Weights of a small class-conditioned image diffusion model.
Model: 64-pixel images, arch dit, norm layernorm_no_bias, activation gelu, num experts 16, patch size [4, 4], layers 8, width 192.
Data: trained on capsule endoscopy frames (Kvasir-Capsule), 42238 training examples.
Rows from block 4 of a small class-conditioned image diffusion model, named by matrix and row number. Rows with one number within an expert belong to one neuron, the router's apart. Each number is 50 + 12 x the weight over its row's rms, rounded and kept within 0 to 99. All counts start at 0. After the name is the row's rms in percent of the matrix's.
Before each expert's rows are labels from the 100 images, of 14976 (inputs lightly noised), where the router gives the expert most weight on average: "responds to" is what is common among them. Only what is clearly more common there than usual is listed. The data: capsule endoscopy frames (Kvasir-Capsule).
# router: router (model.blocks.4.mlp.router.weight, 16x192), inputs 96-191
# up: expert up (model.blocks.4.mlp.up, 16x192x192), inputs 96-191
# down: expert down (model.blocks.4.mlp.down, 16x192x192, transposed), outputs 96-191

# expert 2
responds to: finding: reduced mucosal view
router.2 106:72 51 50 66 45 41 38 55 40 29 33 40 41 48 38 57 63 61 60 63 55 65 78 56 54 29 33 50 61 33 56 53 60 41 68 65 33 45 48 39 62 31 23 58 51 37 33 42 77 47 41 33 45 50 47 60 65 59 54 52 40 39 46 65 20 48 46 58 50 53 39 48 40 33 47 51 68 54 76 36 55 55 52 50 63 26 60 56 36 48 43 54 53 55 56 71
up.0 087:56 54 65 48 53 48 55 38 66 47 54 52 61 90 34 83 27 32 49 56 29 75 53 41 48 59 60 54 48 82 39 48 44 51 61 62 46 54 33 54 60 50 42 50 45 34 49 42 52 60 43 38 48 33 62 52 72 37 52 56 54 38 61 48 42 54 60 57 69 41 59 45 49 47 72 57 57 59 49 50 42 50 41 67 45 42 63 48 44 49 34 13 37 41 37 59
down.0 096:53 52 35 53 56 65 46 28 51 50 63 53 65 50 49 62 43 64 49 49 59 49 72 32 38 58 46 62 54 48 61 29 66 57 30 57 50 22 32 43 60 60 59 44 46 66 47 40 59 41 57 48 53 74 62 40 61 56 60 56 32 67 55 52 61 42 68 44 27 60 47 64 36 53 56 65 57 47 58 22 58 57 33 50 23 47 52 40 55 41 47 61 52 42 55 52
up.1 117:29 65 47 48 38 76 28 68 52 55 50 57 41 53 53 36 61 66 45 49 61 39 40 44 44 61 50 63 37 53 54 62 55 41 63 69 68 52 49 37 46 54 41 45 63 57 28 49 62 63 45 48 41 65 42 36 72 26 36 50 52 82 34 46 33 36 33 52 52 54 52 36 57 69 44 42 47 44 48 82 35 38 57 44 40 58 57 45 62 47 54 54 54 60 55 42
down.1 123:55 65 55 41 57 46 64 55 55 35 48 56 57 34 33 41 44 72 42 49 63 53 41 56 30 43 48 44 44 38 46 50 35 36 53 41 50 33 42 49 36 54 27 23 54 29 48 62 44 55 58 61 69 38 47 75 74 61 53 47 52 44 42 50 51 31 52 72 60 24 62 37 57 37 41 57 46 29 43 60 62 52 66 47 47 69 49 60 63 47 46 50 60 45 47 42

# expert 15
responds to: finding: ileocecal valve
router.15 062:37 43 68 35 60 53 54 38 36 60 45 62 33 29 45 54 44 41 34 46 61 36 37 44 53 60 49 39 55 54 37 49 48 78 20 41 60 44 50 60 73 48 56 29 39 42 44 74 36 53 57 42 59 49 48 47 72 35 51 63 51 40 60 38 35 45 24 45 41 51 68 51 42 34 51 36 53 39 43 73 49 39 57 51 38 63 43 32 58 66 56 58 53 37 53 49
up.0 124:37 38 52 35 49 58 41 72 73 49 45 22 66 60 50 61 49 61 42 51 50 71 63 69 63 53 44 42 48 70 40 55 52 52 50 53 52 48 52 47 68 38 50 49 62 41 46 39 57 45 48 54 62 53 42 53 38 79 44 35 31 56 52 51 45 76 32 43 69 51 62 58 50 48 49 46 53 57 53 61 44 46 40 53 34 49 65 33 24 52 38 34 57 46 59 38
down.0 116:54 42 69 64 41 34 42 07 73 46 38 42 63 58 53 40 48 52 60 57 56 63 67 38 49 56 50 46 49 60 67 48 62 48 46 40 43 51 41 57 45 52 48 47 47 42 71 48 49 50 49 49 62 49 74 48 42 56 33 49 56 58 24 61 55 41 53 39 38 40 33 61 55 84 45 46 73 50 70 32 61 44 56 56 68 46 39 33 39 50 52 64 54 44 57 57
up.1 091:52 58 56 63 61 52 45 75 56 54 58 50 40 44 35 63 48 86 34 28 42 50 40 49 49 50 50 20 58 53 12 58 61 75 38 42 55 62 59 46 51 55 40 36 64 50 32 74 49 58 54 47 40 53 54 48 47 42 43 66 49 56 47 40 62 40 62 64 68 59 46 37 56 54 57 43 46 46 43 75 58 52 54 45 43 41 60 63 57 50 51 35 63 37 49 47
down.1 083:45 42 33 54 48 42 39 35 44 52 62 54 50 32 37 71 48 36 25 35 22 45 51 34 60 55 48 46 51 24 58 46 49 41 40 57 54 58 23 53 37 53 54 54 41 52 44 19 47 43 51 45 35 49 23 52 33 57 52 21 51 51 47 35 59 59 41 41 52 61 35 50 55 38 57 48 47 68 40 35 46 54 53 59 18 49 38 71 60 60 73 52 86 53 64 65

# expert 11
responds to: finding: reduced mucosal view
router.11 115:54 59 42 73 30 67 43 65 32 25 55 65 44 61 49 38 66 43 40 40 62 36 47 47 43 46 50 66 43 49 70 68 57 54 53 38 63 31 52 54 47 52 43 59 44 41 44 56 54 60 30 51 48 33 46 46 45 57 43 23 34 61 32 53 27 61 49 83 59 30 33 64 60 68 55 52 59 33 41 38 50 63 50 48 38 45 68 40 54 62 51 37 83 48 52 60
up.0 088:69 58 53 57 48 55 56 42 24 39 34 73 63 41 65 34 38 30 49 55 41 44 45 64 53 50 46 36 54 67 34 59 45 72 57 47 48 53 33 62 43 35 42 44 67 37 58 65 46 26 41 58 58 57 64 53 63 55 46 46 46 43 52 28 56 41 55 38 52 35 60 44 49 39 88 53 31 46 39 40 51 60 47 77 52 67 63 43 42 47 69 70 74 35 35 29
down.0 072:49 45 39 46 55 50 38 41 41 39 48 73 58 50 32 65 48 40 52 34 63 55 74 49 22 52 66 41 44 59 29 50 54 54 57 37 36 52 50 48 46 60 56 68 59 39 45 55 32 51 56 48 35 29 43 39 62 45 59 51 30 50 51 50 49 63 38 35 53 36 42 63 38 47 45 43 38 35 38 60 74 38 49 59 59 69 29 66 56 60 43 34 66 30 67 46
up.1 142:51 40 60 32 49 60 44 43 52 73 58 52 38 42 45 26 71 62 50 44 56 47 73 63 53 41 42 44 41 53 34 26 45 37 60 54 46 56 70 39 63 52 42 53 47 77 53 55 63 64 61 66 47 47 36 51 67 61 60 58 62 54 70 49 21 48 42 32 31 39 62 43 55 53 60 62 42 55 43 59 37 50 53 62 64 67 47 46 54 47 45 47 53 90 60 51
down.1 136:41 62 64 49 48 62 52 40 50 20 60 55 57 37 52 21 44 27 55 45 44 49 68 55 47 54 37 47 54 40 46 42 59 58 71 62 50 53 54 68 33 46 58 39 61 58 59 55 72 30 46 56 66 43 51 68 48 25 67 45 53 43 51 47 18 53 47 67 41 47 49 36 37 47 50 51 92 41 36 34 67 47 47 48 27 51 49 45 49 52 41 46 44 31 71 60

# expert 5
responds to: finding: reduced mucosal view
router.5 124:69 56 48 66 59 40 53 42 51 73 30 61 32 48 66 53 46 54 57 65 45 28 61 56 42 56 45 52 39 39 57 46 78 20 50 45 36 43 51 49 53 53 85 77 52 34 75 49 54 44 65 52 53 58 69 49 53 47 44 56 35 54 42 33 54 43 61 61 56 26 58 45 42 53 43 23 55 54 54 68 39 45 40 51 11 51 53 37 41 55 57 61 73 49 45 44
up.0 106:41 76 40 52 38 52 36 50 43 62 53 48 63 65 38 25 54 42 54 29 58 77 51 49 64 46 59 62 55 73 25 33 56 63 36 57 56 42 65 61 41 51 42 61 61 62 29 50 73 61 24 46 34 59 47 24 62 28 53 39 51 47 60 41 61 61 53 42 42 65 45 62 62 74 24 52 74 33 44 50 51 48 36 68 54 63 24 51 49 46 47 53 46 44 57 50
down.0 096:59 46 30 67 69 52 54 71 54 60 44 46 58 55 47 42 54 53 50 57 57 75 48 63 37 23 56 67 54 26 30 44 61 48 46 75 52 63 39 44 53 42 51 39 36 53 43 55 31 43 39 69 50 52 42 54 71 54 32 41 44 57 36 42 47 58 59 68 75 50 67 62 46 32 54 50 71 32 50 71 50 60 50 37 48 64 50 51 68 46 58 45 29 38 56 34
up.1 118:47 32 33 71 53 49 30 53 58 49 53 08 58 43 54 43 55 56 38 41 45 71 48 56 65 29 45 66 55 57 61 51 49 64 49 46 43 51 64 32 44 54 65 41 42 55 60 41 36 53 41 60 49 54 42 45 41 67 63 45 78 46 53 78 52 52 62 49 47 48 88 42 55 57 72 59 50 51 66 48 34 51 50 27 46 52 55 59 43 65 32 58 52 55 54 48
down.1 115:46 47 37 43 46 56 71 52 50 49 41 47 56 41 54 34 57 39 55 44 58 63 39 54 37 64 56 61 51 40 45 40 40 43 44 79 65 82 49 18 48 57 55 50 64 58 59 36 46 49 62 51 58 61 59 53 58 61 46 52 34 56 32 65 58 44 46 62 50 66 46 36 47 31 42 53 55 35 45 41 51 35 54 59 71 54 55 63 38 38 58 58 53 54 49 65

# expert 0
responds to: finding: ileocecal valve
router.0 108:40 33 62 53 59 38 55 49 37 52 37 62 68 62 51 50 40 41 51 27 56 55 46 51 57 43 63 30 63 47 46 48 37 43 44 45 40 69 46 66 51 33 63 41 54 58 63 45 61 52 57 65 42 51 46 52 52 65 43 50 76 40 53 60 66 50 51 36 46 74 58 24 53 55 59 64 59 69 58 55 42 61 58 37 81 36 56 60 61 49 35 38 17 66 34 38
up.0 086:49 52 46 91 52 61 54 47 58 48 46 47 51 64 71 37 60 33 48 52 42 56 56 54 58 38 58 37 45 44 50 76 44 64 47 42 43 26 56 81 56 52 65 57 67 62 55 41 65 57 45 81 48 55 47 36 43 53 39 58 60 57 50 50 34 65 34 38 42 53 48 29 57 55 51 52 40 41 68 52 31 64 40 46 49 52 63 42 52 48 60 63 40 47 54 46
down.0 090:63 60 40 62 29 31 41 31 49 67 62 43 64 54 48 57 38 38 29 31 28 54 41 58 34 51 57 59 52 55 59 50 49 40 49 65 37 40 53 59 60 62 35 54 34 60 57 43 41 63 62 41 45 49 60 32 27 35 70 56 48 40 70 49 64 54 25 63 55 54 46 67 40 48 53 57 57 54 54 57 30 57 61 38 63 42 70 45 60 54 59 47 13 46 66 51
up.1 096:46 55 48 57 39 54 52 72 43 59 45 70 61 54 65 48 43 43 53 45 53 75 63 50 77 66 56 54 41 59 37 55 54 54 63 46 51 63 60 52 40 43 77 57 67 44 51 43 50 26 09 27 64 67 54 43 60 25 21 51 37 40 56 60 40 63 64 23 52 56 50 24 53 51 56 42 45 53 55 52 56 52 73 59 59 55 53 45 50 51 41 42 39 60 50 57
down.1 097:67 41 47 42 33 66 47 70 65 47 57 32 56 33 53 45 39 60 56 41 50 39 52 77 56 46 60 46 40 45 33 45 55 45 65 55 34 29 48 50 44 42 40 64 29 64 55 56 46 58 63 59 50 35 50 62 58 79 44 38 56 39 69 35 37 52 51 45 50 47 57 68 73 57 33 42 50 60 49 50 49 64 38 60 35 58 52 32 46 65 39 44 57 45 46 57