python train.py --arch="dit" --train_examples=42238 --conditioning="class" --cond_dim=256 --moe="top_k" --shared_expert=true --positions="learned" --lr_schedule="cosine"
Rows from block 5 of a small class-conditioned image diffusion model, named by matrix and row number. Rows with one number within an expert belong to one neuron, the router's apart. Each number is 128 + 32 x the weight over its row's rms, rounded and kept within 0 to 255. All counts start at 0. Numbers have three digits each. After the name is the row's rms in percent of the matrix's.
Before each expert's rows are labels from the 100 images, of 14976 (inputs lightly noised), where the router gives the expert most weight on average: "strongest on" is what is common among them. Only what is clearly more common there than usual is listed. The data: capsule endoscopy frames (Kvasir-Capsule). In brackets: how many of the 100, against the usual share in percent.
# router: router (model.blocks.5.mlp.router.weight, 16x192), inputs 96-143
# up: expert up (model.blocks.5.mlp.up, 16x192x192), inputs 96-143
# down: expert down (model.blocks.5.mlp.down, 16x192x192, transposed), outputs 96-143

# expert 12
strongest on: finding: reduced mucosal view (88 vs 6.2)
router.12 083:098067106122123109137160090119071172061154125145089139122111037131078105151145073129132149136149166118106125085187157114138153116125107093200097
up.0 083:100214183104151115135105143150092170144158140121092115162141150176071134152082146106121103130104139145192146126186123114048086085216177117175123
down.0 091:152155055106087093106137128133112081121146111145103137150145135130139102212085128133134173068101111153153134150092133097146099099068074137137137
up.1 098:111144204136162132165182109122101144114142141083139123172114109088144117178157124120094190130141153124129126112116092156185119104161131117125149
down.1 100:098157107158112120152182158157111103148128115097113144176105189150113082145122084119111115074128110118199068131100090102151123060079096161150097
up.2 098:106198204105136146135079107152082128132108113137099059173107104166148174165148123071128139098124146077188105130123090136122070124163095115082191
down.2 096:123140086157157101077197165140120126149099177119134104140120087127131095171103104062123134166182098101129075158075099097141150072088162122158179
up.3 140:116114090088154153112064177112093126152143120132118123084143118163157112149155117075123174115121117177105106142106179149147116135110151099015241
down.3 148:120172139145162152112242134106155125114142107117120155147159082112094139114130133084120116146118120000136112156128089124086076135105143163155063
up.4 097:151094114110100131087140136142142106171183117078122159100107095115115081138103140104130129177128086121097135173136048138159113174109152164091125
down.4 094:100182122118115152071166117105128066115124176107103135136117189163113101163161131130162153155123133130032092167110132151162178148179074127085105

# expert 9
strongest on: finding: ileocecal valve (87 vs 8.8)
router.9 092:195085141116157139101094120160082114096122032146125164110108088101108134110100059142151108171163138150135160120140140118146090085125141125145144
up.0 097:162130153140116140039078188094151121126103109082135142107126152158182153193066136113131212136082121101178095135093098152071095143148116153119110
down.0 110:120112183121122105086173143123135205110145141027187160111128178109091107115082112155166073117133122078161117138148105144161058114136153064148073
up.1 101:154165107110170177135066107119105112127140153097082184120094109152058114176112124099107117165090103140100108200100127184124139112141194177127162
down.1 097:103177154150080137149191132146142168080107133145144138176142151075149111083111112132079142148138128144124176105131112175140091095133179178160161
up.2 083:151157167094112141065047153123116103171102134157110133172071145118134160125141141092115097111138114120148104165098094170101119094118049096094170
down.2 087:129103097161094180071124139115162169111106117153129138104172089151103129158148108131128151117162128145098104101129066131144076141172148131164121
up.3 085:120114147089143122102155150150110094152118159097159116165091143108157125171153095147110175081086156120146138112177137096195131094164058110052167
down.3 083:154153173164165137147059092113164142123130143035136098175088127134142120145116106156129125099124074186107108101124090140031152119168122138149172
up.4 081:104139085151109139107116087173132117122120104123168120201091123123117112172048118133108224149124157153146147140101098158132113095074130116124054
down.4 079:125132136100129150124199132106169127109160101119080112125119125083166128120083205073103057145147122105175118099116044150136167082152131152130108

# expert 0
strongest on: finding: ileocecal valve (28 vs 8.8)
router.0 073:144120045138117154104134121129185150077095108143092100133087098156076119122127123133089137130123106135114115117067127163198159086121134112179092
up.0 096:187138089121120125116141151142125175157137118150115187146102080092093084097107098098127146100138097093067114146139138184084145112129149110105124
down.0 101:126134150099124139082133135138143110147114112163132077091189108160127114172131127125163122121132152112198120168142255151149133165075102170099093
up.1 085:120088193139155135105182122141137159150157142187065122152145138151158105169122147125076112116173139227118153166089110130092103157107137082117095
down.1 083:130116132114100142197111114154083140127124139108106093149128110151180108170073098119204146114157154198163130109106146146135113099121182100112143
up.2 089:107131136076084156131159162120120125131096148132120171109162123175103169126033077121097130179091163117179121140155110093114112088108093071117149
down.2 093:109138083140136122113111137118128079131135131128095187165172160131147111104074099092137110181127103108183173175135169121077095123126088089069072
up.3 111:138099146122108116118168124155049049146113130123131115107132185074134118154243096116141126112113139157083124108110195130166130138170120132137137
down.3 106:109166207119106061136106105097085136134127116129119163129120118143149126104117083125128069172155126154154124150127134113073078079152133136166162
up.4 123:101115170138097155113165139165097123159121141142061164098168159162085131144143125087114145151139157162144135109112175080163090121135133135065180
down.4 126:110120129120141147067048105133107133156095133147151094083124195107165125174118126134133076116159129154136129102103181104107107123173138147110141

# expert 4
strongest on: finding: ileocecal valve (84 vs 8.8)
router.4 091:173068123109115090158140154119104125139167068162106142149125117150130129110071150128187141162103131138128163098081128143151025181112149177134185
up.0 131:097124141163114122108153135135170140160064159133128172095198134175129164196172147118095112072109117119153116178156099122045122124160136126187104
down.0 103:154125141156066100163111112151181163101069140128141081141090143114112106103151136154113118149124139119134131138114082145097077078128099133145093
up.1 094:122117134112139140109081118099089165103199138132113115065141134074123142148158125085143140139144124105129107173170100108157118131111124150162127
down.1 103:139162109118147162129180120208115112089164126141130125074159119100134177071126121129092158131154099154087121143160125124115119099146132113095155
up.2 088:139167148100128136108118122145078110160135149130071132110000141147151141171178131125146131096139085114137179108143156140134086149134092127170167
down.2 078:092137122150144167071176144099050116134152131162136107055122124128134142044109092153225153115124150179123112110151156166143241158134125098160146
up.3 087:121136233117127134150094141116207177187161111131092134077195054147123180152112129094074124098110176109123078088095142144110114138129174101139113
down.3 098:138050163130109114160171093104140157137115158153129160144155117115161063119175137120121097106099116112228165081100083117187070138119076107119064
up.4 095:130100107158123120088133139152167178090069106095082104172072183136135149109192105111111149054181125155136089096113092121155120130106086106080138
down.4 079:126094116117143124178088164115184062134125191146143184152148139120130073179069144148076128142153065171130134100132104156167088083132107174143144